From a checkpoint of a small image FSQ autoencoder: trained on photos with spoken descriptions (Open Images, Localized Narratives).
Rows from expert 3 of block 11 of the encoder, named by matrix and row number. Rows with one number belong to one neuron. Each number is 500 + 25 x the weight over its row's rms, rounded and kept within 0 to 999. All counts start at 0. Numbers have three digits each. After the name is the row's rms in percent of the matrix's.
# gate: expert gate (encoder.blocks.11.mlp.gate, 8x160x160), inputs 0-159
# up: expert up (encoder.blocks.11.mlp.up, 8x160x160), inputs 0-159
# down: expert down (encoder.blocks.11.mlp.down, 8x160x160, transposed), outputs 0-159
gate.121 099:503488486455492542432485520517500499468454459528503498533500522467497452477518518492492479535551462514544505489489464497483537456506519506533526538503510454548490508469503518547512500477529508506464505511495492529509503503486501439496506539482551493481529507514467497490474531502570539495501481505548533509490525534495487483503502512505508524479470523489534522471484489490488501430473469485497452484511524491491522484484510495500500524476525503522521488530497500499529474522478515
up.121 105:505497481488475485498511501488497470529513479449476443490557552576467472493475522500500495495446492468515487507516504529487468551497526549439493538481477464498504515512539502521482519504499484498525521493501504522487499496554527537502498509486464508477491526505482485479501479509414461505495515497514507506491523553465501503538503500489488573496544486522507518542452516493512487502532484531517527500489505494495478495483528490493501497459489488479495479499493512475532522494468496
down.121 092:496496459480460475560511498468487504550519512508514536510523522526504490472493508521514512485508504499504509506475502501477504532511496513492519510488493531507473479513494520523518504483486541507511499431464490526506447482533499530505468492493490484473516491555443475512465521514500451523480475467523524556477524493486484511538630483494499549485512531539545488511496491483510499468493473514490474541511494517506491492492491505512473503522513514498506502556497501506477515523487518
gate.122 096:498502545476477516514498463509462453512524524527552470486523468473549493494534523471544531496466503516468477504515457471507533541497464511534519495514510510489520515461480507460513495507461489552514500495498496492490522486495504494495487481526502535500461524526522523498530485478507529473495504485497477439505492469530508469522479519527478486503502459483496539498531540518465480434456509494510527493483493484494523500526507469496494490480476526509436467468558512515452515491485477
up.122 099:504486505502510522515475468507530514487492509478439514495469500522419546492474468524451496454453491505530488487508480532501513458493532468473443508489504411540530484499511506500539500497531525481519526510469515522499504491514495490522529513495523483497462525495489518511512445520505472496479476491507529531491472511474523518498507479478501483538507522507491501480504495480492514539484566528490487450512498508537558500482498519494495498486492475505534524529458497499531486484483546
down.122 082:481498466489505529501525486445493496477483508543517494508505459470481492489508511496485506488510487493489502526519471498476515521473473500524483500513496458497494490507494508489495473502508500507514506497537503478534477473494511490494480538495490528496535569487522513534520525507536504492469475499523483506475427454469517486537567533479545440529501514535474568460467495500486493512433547507507499474474524491505551481497497500516473548473515499488518521453474508496504505444524517
gate.123 078:548513470493460534514535555477480475530497486499502489462508474561505516458487559517469498490470447499516488534503519478507520530550492499483491532514474531500485526480498485514517484519542535488524533485496475502501471532542534550500521502497499488485515514490529512511499446509450485513437493518470477501477483477478488521548509506487508499521544497531506495470525513526471476500497521481479486523492525506503418479486527496476501509502498491461467517528493480458482517499503522
up.123 079:496525534512560502516474509515509477457523555482518523468490521466512498530507509526501519493460520525508501488522494514519482522523510529505501457510475504487488469546501535458471518520474474520485531501461526497465540514501470522491497524505494504466472467468503476485479486489525531450506530479506527459501473480492500470482486527506463484483506473501487464474514468519513513490473518525487530509491460434482528524500497500449515506551450500501523525530520534468469567500521533
down.123 078:518465507506506506515461493505494486466489495476504508481447531496520513497540517458550500505538530489545519509473487504503572492505474460527520495510494503466504458506495550517493503473465516501538476472459518500517548504498477476493469538509523518485513523496476549466458465505523524463470487469489480531492518496483487482506556487479526494522506489468476508514466499501486532510491508511536505449475475520531553538540507496528534519442496521464525459519486518511516518496509494
gate.124 128:506517478514457513541488515478484467519482475477491506477499518574481465477511529499478495485438476514490502490501490464470499509503518519439530521466491493508480510480500479531501544506538545488485511484503504492457471502551502581481474520488483524478513513462490511482492457501434509529497508486501525491490491516505518503522524499508503578487533484548571524487468482511507492500508498503484497480468500514519487524461462490490507485485513472487548501505537491500533513503477492
up.124 121:545491481485493517477520496536488468499461448492514503518548512508486475439529503505486465497488448504507488503462462520479489446488539527461533539469527483519477494494516501562475543506516502493496517468491501536464463499476507496498470514523497486511525497513443488489492555478521510502485511496511540539446487531514483524514528492510517560483506499535533512488494483491510478444468465485492449493513511505470536502481484494492489524460478513512521492511467501494534481497479523
down.124 131:518497493484540478541485540496471498508504479510461501490487544457471485471508498532470462529514502500493511498513501509493480493487503570474521521481512527494469479488501502532512527473509483508492490437493510509474503493499486477510483486500516482464500497511447469505520554505524479486499514471515571508483500529473533541555631511506505498477492525516535487481510495491536516481479501485520460558509498490485500481466480476493486505496503518497524494543484500509507508486479524
gate.125 069:542477476539526551518491536504468461483488502476512466484503518458486525481505497535532461509490531502496514509490518556529498457524543449472490512494442544490521490536502520477459476486496482522561518511512491498471490480501524457487465513514514499468527560519458509504519479507501497477458471522499495465533507517476450535483493470502499480490499474496533483488458545509524509468502512533506515477513519504457478492493506551484470513495526504495524492548513528504506475500502487
up.125 077:557460545484510499477529484483490506529490498532499486469492523505538443513511494496526500466514508493497461494455497514473451522501522533479504517548491521580502513499503440533530474536510476505517500502491498521522501493534497504514480481474503504513526479497538512503496506470527547507505513523516513524533501495472508481507508472501494543501488541512516519476497539498481529478506497487505506514529530504520495512459513473542496518479477565528460463498421508496538461492551485
down.125 081:526510501515481514474480512524499503511509508504473496471586477531483504467499532515512510506513498500483466527447465547494552483508492496495487472503509510508525518483515478522491489468513492457495472444493515473494517502504505493511454522499524518490459498479451500465510436478521497542475500512494497477521485508533491499482603491518527481487489518498541541468463471493511487496510504473494469526511486487476523473518526478515525524569490493520462465487529520491464510483521501
gate.126 078:469521480497499467526476498515526511497505510513527521477508488479478532509470495516429532476530515485489514484487508488492515516518534538487498463492452529491529512526496486500560507523473468502482495509483485482501524502506476495525476574517464464476491507543532462495495506501489464503487493523516459456496448497536521466446500498519492477476464453472476482507509501518538476517511442540509530466487495464523484508534488487487483509552475463483478466483516473499454495503515537
up.126 082:501491478497526501532498534494503516506521535498498509525486514521475471498490509505466464514461481534479493495533562488481527505488468457458544501511523507443436471533493510493513524524504538491499526487533500525479505547518493514479500532502496500525544521527472497510482500487513528482492527524511495546456567531514517496543528518523519463494522505482543488468516497492494495473498529511476494566489514528501498485500502492499526534448478518480521476571533524488521523506456513
down.126 105:494492519480530473489498481525490474500511545510496510501460476524479493466502486464495475504467517510525473514486514503495501511470508485496495525475469490497500464522480521494495484533513501517512481552496512501494484513489521487497509500466497489517514517497530516490508458483550530478479497530489493491485477507540500487530311487511477509505511495523453460521501495513477501477494577489462493499490496492508481487493491464495489504492536485500490494499489484496472495496484493
gate.127 079:503523518523477490529451485491494494484482509535529479469522485500543542475502517473461501496540485515459555505476514452480505514526487546575511476490492544496529488523533498457539505508521501528457461531488470512479488497477549517503491514534479469512546488506507513499499498502497513476499521507522489460471444495471514497471496498506506480528475523458497467481509468510501495546480509490499470517503473498491535534543486527497482498507496519486452504465465532531440535494496511
up.127 069:498508509505514501565504481508511464563492522488491428486526495567538495509485530531487544489505537492495511515479522515503499485517508514475510494473473531500472487493517486487513523489476494488540491539468516474524491472482493554489520481507486529484498495484544542511492451481467471471481503454526468461498443504531468532485479492479487485503501491466466471458495503529476487476524478510514525466502510462490493515524510498493511494558486507530488461435497508536525513510532489
down.127 076:486513490467482537480497514457498457537478535492496493502491520434569521484475514473492474500527506498469490536522484532436481495514497502478523479482478572522469529529518484537470522499498539506483478465507494511518435513515516510515507467509452478484518477486500434475503508492492491514521477473522484508489503483472486526486585512495498501517512526506492464524493524522513522530487490481533452505494484521481491476509509471498527488530493471517533510494501460489486531512474516
gate.128 068:483499512518507549522525478514502547475495508516534524519485507546474492479559499533534497486502534494487534526483480445520490509537512487494525538539463471502542495516543480504476474506494527522491477506526521482557499523484513507490480476503541507507489489472506452478475526483489518469510470509524470481493501519572484482494484494463465494496501514552457507496449501490506502516448486525552473508512471508491487506479510511485510528531531546464484473525506505513494470513544451
up.128 065:494517518497480486535488485500508507463484501500524479466527493505487519538524512502514478502548472495493508473470521464455522498514503492554531475538490532518515495513470469475478515498511481486467491510511504531502489515484507473484535491517470535498524503477467517529463475517516504473517494494503539445499449454489547534468495545494537415488541488497521506487510492474515507470509537497515469528519528454557513541520512440494455489532521511501490520504529488521514520542482506
down.128 066:485524541520508527524474529469484507480486488473474514513512512472477474475503510515526467536491484529471456518472446462522511463485466512488503491520450517485486487513541529520489476533515466452454475510507562501498497480512513518518477503494453528480501514458510424513498488549529486520533473498489516509510503540487486492442531500451494488504496523504497499489457472487484514488501480477541520489501508507554504468524515502534508479515499481542504480453479498497469551503506519
gate.129 075:504506525463511541539498468512462498525483508456477480531507507536471486496472457520504507524489580479520527498480489471512469467510522538513505511503506546472505480494503470492482481478495500493426526496543524504532487496461487552489483536472434526513509485481515491490465520464412495520524491492525514488529494502501500517497521460503503487506525515505496496476477500467472476492527483490490489439483529470492483482469489518504477489537493494476528480487473503500555498499528506
up.129 084:497532463449514505530514493451534494524535520491501505511498511476506535471494484470538511525515502513506500491506505458505536476494505478444519529480500575478499470504505486532519506495463491500496545509475476497480464494504498460509499482432442536498527507507506483516489521490498491480486509501498479519491558504502503523508501497484493563460490475497533478512549537543501502482549464492489504504484445476498514525510514501494526504539533467515503561491521464491503538465465486
down.129 079:535484463526494524473504497485514508518504519458477498492451535535501504514484519546465533472472500494523498540517528486492500501447570502505491495509487472531507560534511462463502554495527531480536521505523461507484531505501517491522527504493556496499423524499496461504529510461479445515541485495499495515526482513478496455499512509490488467493516516478495526525517509505505460519454486528522478537538517499489506483530527482449499522509494535514478493477511480511482503470497482
gate.130 079:518517562507498486479540463519487519508506507431524517508521484537565508520482512520510519506521484474498474489544510499476450476526530448527522442513470516533512493568537470523513518489493531503501492498491493518458494505437475431486508519518513494503476487552526503503529483475487493534542485539519522499493514532496489511498511521468472511461482530482522505507488530496506494513509462485474490483510505503506508487467503529483523516484478518491476499460458546515501539490504508
up.130 072:526498493511530506483481501494502544522499503454509478527510516436548452484488521494556537547530481496515503487490502490472513483515469495521485507508541469517519517538515525513523509488493519518485482499488460487533547509474499490501448550506460489506533473481515459506490539467499542508473512499500468536481494476566511469489500473521506510489521507497478488507485550462501508490523455546473428532515496512484478514500523507490472543472533489522504503485540493534525514505472505
down.130 083:557491444501488505511484513535501465526503493513532492527477524517485483483490463466503485480528513535509493535497518515519494487494496495525502518455472458513501558507486489494509531520521535490512489494488491495525486510531487487475520476498502498502521496500548521479483527502531525480535534487494492459478501474496519462471335533512522489459514528489508490512516510517494500458498503479511492525482479512464472516520513525493504467467487508530513494494471528499498492500505485
gate.131 188:477521512517488506490522483519482506540490542512485465497506470486505459482475494491565521519521556469487537508484479475477497521485496545536484495505481490548508507503487503483513522513477460497472442505480504496492484513518443525512478503508504528515522464492523541504506497496493545493522484498444473467546499500487512513461494517523483505512434484519512477542519516529497496528465461456542555534473465485508485505517505489496526494522451509492454471523531494488437500511515498
up.131 195:507498537504482504484539496515467486547509512526490496532480472549492452503523518539545501544491503505488517484507500475473468495501488539505522502513500490532487510503459475465513501525502481500476508478506497506489487490568468543490490477501521499512495471472519510494512503490475572493503498495452474463494463477494520511532502507521501526510511481510552474504503494536488474514434481474505533572438472502516540497489501457482451517470460498495491449505532519506454516488510493
down.131 158:497528528514525448522528476534524512505525529478501509513507519485500508517495499479533495487492533483503483493478500501483479517442481546496503479517490496485489484501517490515518519511487510510495492580492497483511525516489485542510502507502466490535503474491503519481509485493490518506521512506476473484496548485476502504472330500493444490525483494520491474552520489505496465492532480476488513512504498461501458524530477502494512450511490518482481534503505511494502495510523516
gate.132 084:485506441474517502500466482492503482488466505507489478469481524508479466529532507512518508513460508548489497535519525487500466530467481518459512570509511472514512506487461538495459517513477513520544549489504500519520490515551470509495484522484487523483512467486478522503523492451502535530534499471467509456499505497494503472454521486510509530507549481486544469510513442518485489510496547502511526503473450511554490529499485503489502472526521523549499500552500520475516497489510545
up.132 096:503433483520483545529516516517505504502488499500532531527487458546491496507515479510471475519455448478499463533553512503497494483498486450510482500483522518470490521546481527500479478503518586475527512477519490498496480498507515509493506503494492535467512505530480501510473521497462517523482494515520523575447531497530490498554503472529527448512539514475495525489467544485502522502514539485479439519502504550472501480501515515510504523472503480484508526490511497485520496488483510
down.132 103:528474524526510507521500482462485518475454492520498485481535530487516503472488484496524505476449503487502480509526494510493528482549518516520509480481515534505507468509533499535495474481491506467504491426505496484495498510503480516516487464503493486501485480493516503511486495474504499482479497496484504523485510472488513490453685514520533472513476507530496487478473497474490524496504477461523494515520489540478491470487523526515489487503511522509478464493506492499493516500523489
gate.133 079:533483533501533498479506537452509519457480494498497498474493510484503527533480529529508500499559531480526549523503498496549533480514503495519489480497464493550519507482512531514503451462517472518469485498478479513510560499488501470488484458488480480473524510498480551509516505511543429506542496503482459518562527501535447503519467495512491522480496483492453507460486524454484482476474487502473516480520520505484506462498524532538495499484525528549491486515497500512493488504460503
up.133 075:513505571504463494514521486480474477467453519515504513516547507507463455512499565489501507498477455535536475490500489502503498473515476490458499493517476492476514541529501536520510558456517492510521546495506495494472496508496486486479473492483487501474502526462470528480512551511539520489515510487530525536464509482486495509526491500507527493476516536484533468456488495478461499490463520478478479505520567529515541480475522486516459475478539545502485493506532496526490547491477507
down.133 082:533509527532531498531534473487525503518501507536517540526527476538505490498539488479505502507514464516520473470500527501491541511524527461543484494462513506498485490522508455538485506522499507485483530494469518484510455481474460535515506524544480500528509501535520470467510493478486514469520487483494505488501457536508484524501398503517481493456482484486514486515487490522510537529509490530508561500458512470471490490531555523482485520497488482472519495496467524513484494547549467
gate.134 060:501509483499543505480531488524466463500441474496510462526516485534519513492553501473486497536536488491501444459463463466525498466491539525488517485531487467520496506506497525484428468518504496490496501518508486490507535482487497500508512506504503472461485506483559492488527478522482459490479527457467533486477480512488473498466514504502512488448471530474510517480512498438511529502444462485524478498505542520508510513552512505461497474469487496466494465483491482553507499476511504
up.134 069:499470522482528475516504523555526480506492522466490474508480482509475530491511501458436500484503500479495530449485505492473484481462481539476483492470489495536506472507471499498546523540494452518495485513513520530488530503496477522541509553470541470492487518499497536537527528500471493458548533483466503471536514456504496501502517501462493488497476471501472470455531451537537517524480465480543535534458507502463526501520508494477508493528510537514518475492499497476508520482526477
down.134 100:467511475533493483500505492499507497509488503479528481465518476488501509530497512506509502509517488469485536515502493466547472508549520489477510494501511536509495508514462494483493496455490468485480455460503451525520505513470471509504547535507476485504510506523505507493499504492499527480498497480467515523521494512501505507492686505510499537531494510505492464485507491559490533486499487463486483518499488536506512521489511500484515503524495486486506505497510518511472461539494487
gate.135 091:504483500449527533513485492513505507482506483492551493483546496429527505510494501511519505523526503536474509510516494488519511514526479515538513468477481576465514484498482490462498463506519506509506481486512503515477516462487474474491522461496474514535524490550493493495478559503565533451481483501501504514512490456512500499489484504541527492497505469461454468474499530507513479428489470507499481536499520486477555495492501498504503487532491479508460494488530498477426506487517527
up.135 076:494525526474491509519456537504521485535465535475471441482509527480516509510489492510500536528509560519467481508568514484503506509523484498451483505503504556497499485513531528461468475542496509511540521536499469510558530474444488505478498520490523510497471548480542504504481475480505498493474505517485469493574570479509484476504485519478476517505484454493485485507495520540503491477528505507494572507517504481508491527511486503485514506507493497504520491488519495506457534496507473
down.135 091:485493485492540468516471486497497495502494523453461486493523516482482489492507511492477481484491484500517530568493527490484472497538494488504525513509481517449514505515476504539476502506480511483523504462503490477519481540484498512510499507465478470424532467497442495480504505527473497494478480498481496502500533530457483530478626533502529517482518486510494509528549506479519490475507501494459442524492546513481484502480489495478530491527534523500514496513505522453532483490513517
gate.136 060:458484479463491526477482470497482504471483501515467504515504473517527469517469454560515505511494534491495481508489465493507504528503486447460513493525468483520540509505519523539531565488535506489438557498515508491493508486496502485544498515484563508503493492460516538485473554487515487475519469485512525485491483472538488510485484506522472533484492481508518497483483533494518525475474500550481502446509530497479498481536501520505494488524503451560490473468487493486496510464520451
up.136 071:520481544493454505526532478506468481551507460455489493494513525541533517495459486518529525494469541487509517488519476490533500539460481504479476526498469526513533491506513512508490568538488477440505485486516506521500507495531523495493506484490483494478496501447515471461493486527449451510491536464533484497500504509448490490540493446501486504485515509517466511547502528485535479511455493531510528539510529496494507487520483535516513512532517529510468484505495472488566480498494498
down.136 071:555517575518450505545520474498499478528474508480521530486501582495504531528528494525497502491484454541562480492487478500495517473484473479488522545489474531511506474508482519459532515507503503511497574527491478509532488495488517469471462539485484506494563518481510510505448471496521491495516482505495501497488506506499494479527522550449503492505467497529499478494496458474464488525502482503493524486486464500474522498490503522491509493492479549499515468536498468503502530505515525
gate.137 069:509481497536451494487497488484505510443503548519502466494525464524507536498509489499470528505517525510511500489498516473488531487487491506496460517513486506506459512507487477490519532480517506479457469500460505566462449518469564490522501490510476548532460524524491537498455475477516493535459517518498492465461516491460499527516501521499518495501508482555490501460476456504516520474496552531542535474500485490548498515493511505507505494530482522499493468476442481497501468473505456
up.137 067:506493498487503480465513490472508505490466533521532532464513522493494445482524489500500521497490450507472486519470500506544482504495452486533487501522511458493569465473498477482510492519493509513514523494435472488462508528499468511438526479466484477513492510493554522527513485520486489508501498509528501463517498493515475492541469528511530488542481462494539537511517536485517517519490546509513491521498526537531492488499475540490520575493484483494449500498491533494458469451478497
down.137 075:486512425507480506485489499500494461505481495504523507503545496492502478508490497527512522466492490506447508518528534518507514509509507517482483453539502479495483511511504511474486455478489507538512546453474520514531532513520543485541513512443461462519502522495504479537469490506504505526470535513527453498498502501530472496499589515461475518532525492502546516523474471527488480545448549519484505496506486502473519488542516516500463497465500471504512504524530494529509493508507450
gate.138 066:497540479447517525519490508475502471538505507487423476481532530499492463520489455491537531535493496489459478516568530494493503491503505529472480526479540498523490484492536493518501510526506474507517472507500477505521519526468511526542516475501523494521510484485525516526540493480470502483470466548492510453561522467479509475492504498504492494523498456498501493502538521486477483516478444508566523488538493470508474507497479502529508486530539505466465493487513477559468498503491500
up.138 070:484513490525517538516532478504495483555508509500475482507504527572489524490480498524478454485502486483552530514502495492506520525477564462479523508520463439509459501514472497526474513536456495475509486516505521497555512500534511470520507499545512509498512519454511495481489498497447492510517479474483521427508488548502455503498505473458502491542511475498508477527502502500486537516502488520490530482526520548476506504548532529502533487513480517484523460480476532483508496504530529
down.138 073:493525493478515516515535484498500494501474442521498512463477474518533470508490476485494494495478459521540561518513486529514520495470497463475495501533530504475517508519459524497511492543521493539521469479486461515501469509492523438514489531468565492497541506464511513551511472499523524486474494532519501507502496473469529502468378512520499441493522504482534512535504504499473501507522531487480510496477488495506538529495491512514513510516505507508504545513501498472471480503498494
gate.139 074:546455536508496486499474498473495483504491529498542509469486523545461507479504507527549492459475486463522467495523499543533544497515537491459484528492507507458453491449475490474473500486523524450456564515518499539557488492523486493512492504498483486498505504533519524514492495482449495479430494473520517514456491495490508558505515482472480498503506524524488515481456482509522530507513509512508504467495464529516518486478487492505526534495469458517521512504479496499494537489470474
up.139 084:513497502541474505491495522509523452461473490512504510526501513489571483497536522493499487492541483547501443497496498460529481481504438517483530515519532488481466505481521468493515517506529467458525528484516487543500450458529540485483499473489466535498524493524520506507503518472548556517498491477517488488512506481540519514508494493531494495490512504500505520478502531498477490508449499480519482504518534517502507528482524459507473510473508512514489494493571503506508437555455459
down.139 077:543452489532522528523537512499494482461523478536490513526471444529472499482511513527526474523500490508495501513541554524491470514502565506528497507474534448465498521486494503488498522481505541498496467503517515494498487510503533467511513465475514496477461465532481485515516494463531499522521535494504495497487479485514468502511623502505490507465510521485513502500504521517491522468490527526505478556492516547507542505500481490508527525498498484470515507503504523469447490508517483
gate.140 080:522505462502479523536476524529476516494496482470447525522494487457530531504522502496508456475559520490508511529505531466548482472530484504510488486514482532498491493475491467540475537468461563490500549497518526465521489505531495534528485531507470494493492543526519517520467505515507504539515508512529486525504477500489501543499494505475502440469489515522494504454482517513512530473510505526514452463487521493478453506465507512488503538569481486527459509517487521526537486521515490
up.140 089:516502507468512520494510545451496465525493497494506511511518514491506420468527518463507520475459437538525480488564509512474539493502501475514495519499482521499461504472487490507452494485488547515526509528492494476551537518496485500508489478525457484454482461525504497513497512515475523513502505494516470480527561503490490453496494498513531515501509502465533517469516476484531527447476530496494516547523515524483502507511455501481522501431508488538462516521506495500483536496525495
down.140 069:516483498516516479464496522474464471534513526508491514525487517511491521468522512530539584462447525487510494449480518512503476493515525510521513533507469522551490522544506504480552488497499523531528520484487504489498552464516499483511507493507504530447506511465496478516519520533530525503525488469504465486485484519484497482515534516456460498509547524487497562551533492462487472512481531498520514477472508524502509504510515510516495471471531493499521518441517477532498548485507520
gate.141 102:526489515532485510497547460496509508478498460510452485552519536506497448493503473468536529490491476489520498492454440528478469491510513488462518521482498472544456522481490514502469506494499460474500496499516508509521498517588513489492507535501491524482514509462502530494483501472505550533486523461505502506513537516494490511484491522513503485474497525475519550492490488480509496529463468507493538471520490529551504527478485492518482486474488528526510466496509526507558424531492492
up.141 095:502513517475498523521513502493481496528501517510507591525505496580510525507534477520462469500479443523516474498489532494518504516530465532546519532509499524482450487480521473505469526509502554484440540511514524527489464496449519507496497503512440455503494529470491498495487479510482504498485493513533488540463457486518514532501531495498504508476542481537537454488492477508488517490514512513473471512443511505487479470492522498498505491483493503490491507539500485506475540515476515
down.141 096:498464484521499499501491515472480475508496489500500516497503534532491511494538502525462463509508467517503524528505522522507489478468541526442535480481527505497504510504483535505500506485520532481484482467519484494466507519493487471514504516499513468469522513544483496502494492502496489496500524500477518510482502509464530531537644504510556535531524505541501486506437472525505526520522505507501506514470535496473520535456496473465494479497509475520546488524475463517500542485483505
gate.142 077:484517496528507483499525466509514532481495464496456437480534492472491514556477520516515519454476498460518511501493476487492538527519483454512515475514448543493535508477511463521509506495480447499505481478533507478477546450523503463523490469475475530468521479481471445506517526474471489523492495525504492479476561475488459504519482511506493534516461460490485511542488510521486471483524475487503506505512518473455525494476476470522475499458531515476483471520534508508509527503486481
up.142 082:473522498482494509497494538509501527531540519557518518497498482485552501517503509478527472516555482521492511490491525494504514545510477500555547545482542528481496474483526468469501519469469551501480475530512505471492491522503474524518514492508506501483489454501488472481508524526537524452486470476506512494472466435492474507500486509490495491507479495490475511472503498556512490483464500451467479543493489488514453494509523446507495466489453456509457496484538507496446517504525483
down.142 081:473488533442504442532464481493513498536491462468496525509497487487497513504494531521456487506522483513546507529492495512483517497496521445466482492493498571502472529480482559511454504527500491497500443499489515524484484466538476511511494534459506441464514513490472535489498509510504472485537488473548500500508548540512492504464516464509487505531482502491526452507534507486512534516500529502471519502518491499456520482521482495527485487493517510511456476528443516480539520516491515
gate.143 114:498491481539571502467492487526483543475496479470492492508511483491500507490505464523481504484495519497511484484456471519497502472512536513538477504512521481488520510510505523505503499491505493509438452499475497526489504512456500508480458556535494492492504501480518497473489518490532479531511494501538498492516454527503497545450517499547518507518490520499492524485491532428520528513446431478503448473535524548506509486491524542520485502512456493521481530520449464498533480527490523
up.143 119:489524520509458510554491480512503487498509497501481489532476505587454542481463525509452498471426499492516494512517533474523490462500513507472465529467504511476509514518516507490493507503523512514477557494504497505530507542533533554481493485463496483531469515494524473484495470512466465562502504481509523498533483526476456509538507532484513494532507514505507498526504489497507523510462530527502504510462518480513515517483502516529472494504501494489522496475435472494558460513516524
down.143 096:468517513504534473522534531543515510528506489495465509517502508491499478518477511498543456515491504522485516526514523528478494549495484522502516525487516537477495509510513522531489518510498558552464494495510524471536440500503474473486491489441480487502535487490450480510489521509488482524501520494507498514480508550460526492521425508475473530505505527530538457556504523475500468487538471498512485514479484457488515507511476517487530453497526479517503522476525458470484475518546538
gate.144 270:542474420488502517472513508451462467504450469480439501489502523444472481478533466520484475498438485523488518512463514521502499479506499496466528525435490501494480500513474491546507538505520517488501545490516485510492483489505517495485476534474509513468519522510461474518513519514473506478477514499488532527480535520532507516534525484515524512474551491492534483482438458499535494452522520490467464524506515478451493493491485493491485524483523509500525515509483488501534501493502499
up.144 341:548498455495481508494537530478464459517471464479463526525498538522501473481541469537487471496465498533493491494503530523481497495501484530450546527470506491479452515513469454515509542505522488474468566501543505505493465474550509525477468495468497499502539490483476514493510529495473484502489512505499540529477516528526521513521504487498495514470532476532553485514475475504509488483495517518452467551470503481499486512465461487488484513460522511482549486528512490462508512508499515
down.144 323:522493463481498498512508542474486480501498477486481510526496500469466490488513489537470445520514487523485496488498517508483470500508517559471526525487504532496417508496484470519509504493533509505510505460514507529473476504521517504490477489494496451471499489505464454505493541505499458500485519490504564516466490513509522527583631493512513508483520510523526485490475496493525499475489490499478481536486503501497516500454482472493474511473528510489504491538481479486515512490498515
gate.145 075:537522514536498507517524497495531501493484537458513506482532497535503528502461467510479505509474453482487461535523472463494484480524527473535490478529486502482496496512506499491479518493462520489497505493514455500498448511504488487547520518527489450478502547544511434516499513520438478508521502471506542515512513530480494524561490492520506432488488520455527506504478512458476485504475473523492482508493560519477523496472499528489500525490494481532533530489450481519532489519477477
up.145 083:494492498503478506528511482509491465526497507530551513495486488524522534471507495513495475466527515497511507522472483534455499501427496522458518506504489474549508496540494500493506508484519491493544497480513541506497453511515558475480527445470527472522426530469545500508503462481524532512486496483509498504440509505523503493512498492494513482495533568545516467512509512530529510501522498498503529502469479509550495538495476470478467494484471500505432508498481542476499496524489516
down.145 098:497488517511488515517520491478508514509507531486507501496482488490530522475467506511483521489515506551512459489504517484479467491549540487528454511470508513468497467502523505483494483457478514508490543452477499521505457520511486518520530529491489513488489516445494495486496511464507495485502515531498476492516470461505514530495672504494517503496486459473508495512472506503497504515517470523508528502472494491539481492493519539505492482531501481513526498516539485485517489526477470
gate.146 182:485495542517500494496507501500494534490498508527470431468498493448484490513479534483552541472486512511473542503492443456514521512481499511488522521503514452536531500462510506476488509491517485523549485512506493489486527493552513494507532506523552539508467492492527494494536451483529528488537520491487464462529523499490489467501485517506494528522506508472488548507515508516485481532456477552531565495541514495517504521542493478505513483506500478506520469472554524532481490471499510
up.146 192:512496472525495502485525470497497493460491461486449468510484518494441493498489494479503502490484534478504541498486454503505475486507539471469496533468484426539473507503476534512492472517512453488534498508522516480480513459566518461516503509483603542487488527467478546525512483501532546523496491517470506508514541521515491502508493505499509514493538507497488525518490497521510478517493492503523566483500501518501527501488486480505505502493527480469555493492541508475526466488505487
down.146 159:474487517498527507471482478543494525503512500544530456479517462513533513508492509463516548495481499472495527486507461477545516525534475463548458487502506488531529488477519515454492477482484492537513499507473462488501519488495516472498530495514496513517456534509536524523470472498513539482496478494493486468513482455482468440462521501525473487511495483466473543488545502491468479531501484495560515478522502538515519523514523500516493504523462486516478488446549502518479464508509445
gate.147 143:480495497525503514517489490486547486473517539499518519496481470520503506512464531489493481469502515477535544531507465506522504459488547448508488421560503500478517467533521489516441512463545555513478499472497485521523490494497471457535556522494509517484506479510517470489492511474488541493515493458489488539480520511448462500506524482460536515538471524469484502478500503518473492523482544492497502521521503503492491466475484520513543509511442494509507500470494519500490538487517516
up.147 158:518514517502525513472494485511493530471504480547497484506516515479481442507520490505520532568506473516474467489471493502485480540512462550536468549486522447563505514462499498466504497505496467484501488519485496519519508512515539543498474472527522535543506494494505486521505492496526504511510513503494486498581484513511489503465485507509485465499512506438472518523513475472478503485454489515508488456566511501516522500503535474524460495473530514536500496469515480486508476525460460
down.147 237:504499493475496519473498482486505495413503489515511491524459482522511490502493497485499469513564462488509549503517492494499525493500490448507493508501513481486501499488495518527501478505513518493502465487493521505505500492491542415503483476499551475481503518535485559464499487505599518509514501502496522531469482497516499485505400478515539506493505508486476501480507555532490526503487545499503503493495489513485563496501492483520475505470490501517497481498431491504501486515498498
gate.148 072:530507532515485505514483470488503517499462453463487498506469511502514472478527478503508477517482509492522458501488504538481477538504525456458489564487542517483493508569533524544463492508534480505515509525523486499518485482503513492511487520511479486507544493496509504471488548532488475489468536487501501543533508523526509466505546482506525542474526496453499521479448529490511498466517489460446507518480481497446505478476466528531466512433506522507501485488483502518546505488487490
up.148 090:478523473470532534524488486456487500507494489473494457496531441481490509492486513497494516449540506463523513531485480511489496507514527484508456491478512516463514506520494537515465471512494509528504457515504451516525542533417482502520506511506521507522501530505531465509501495512522489486486493474487475518543506501496475490497479479446478529538506500462442500469503488480508484492537468499502490438511545454485512513517512542492495495563501466507460492510461485521515476535525486
down.148 099:515498514495488496512511481508508484479514498481480506507474492489545513505485535471532529495472543498506497502516497534450510489474522467545493518516501468505493523509478503498529474562480472502501517586485499501528523486500479509493473533506488520523501490495522543489470481512519511504518485501477473481504530507498493489474310486490500499530485491511508527502495505506503503493504547510483514495482476499500490512532517503493492528506486500499500506498503531523501525491499485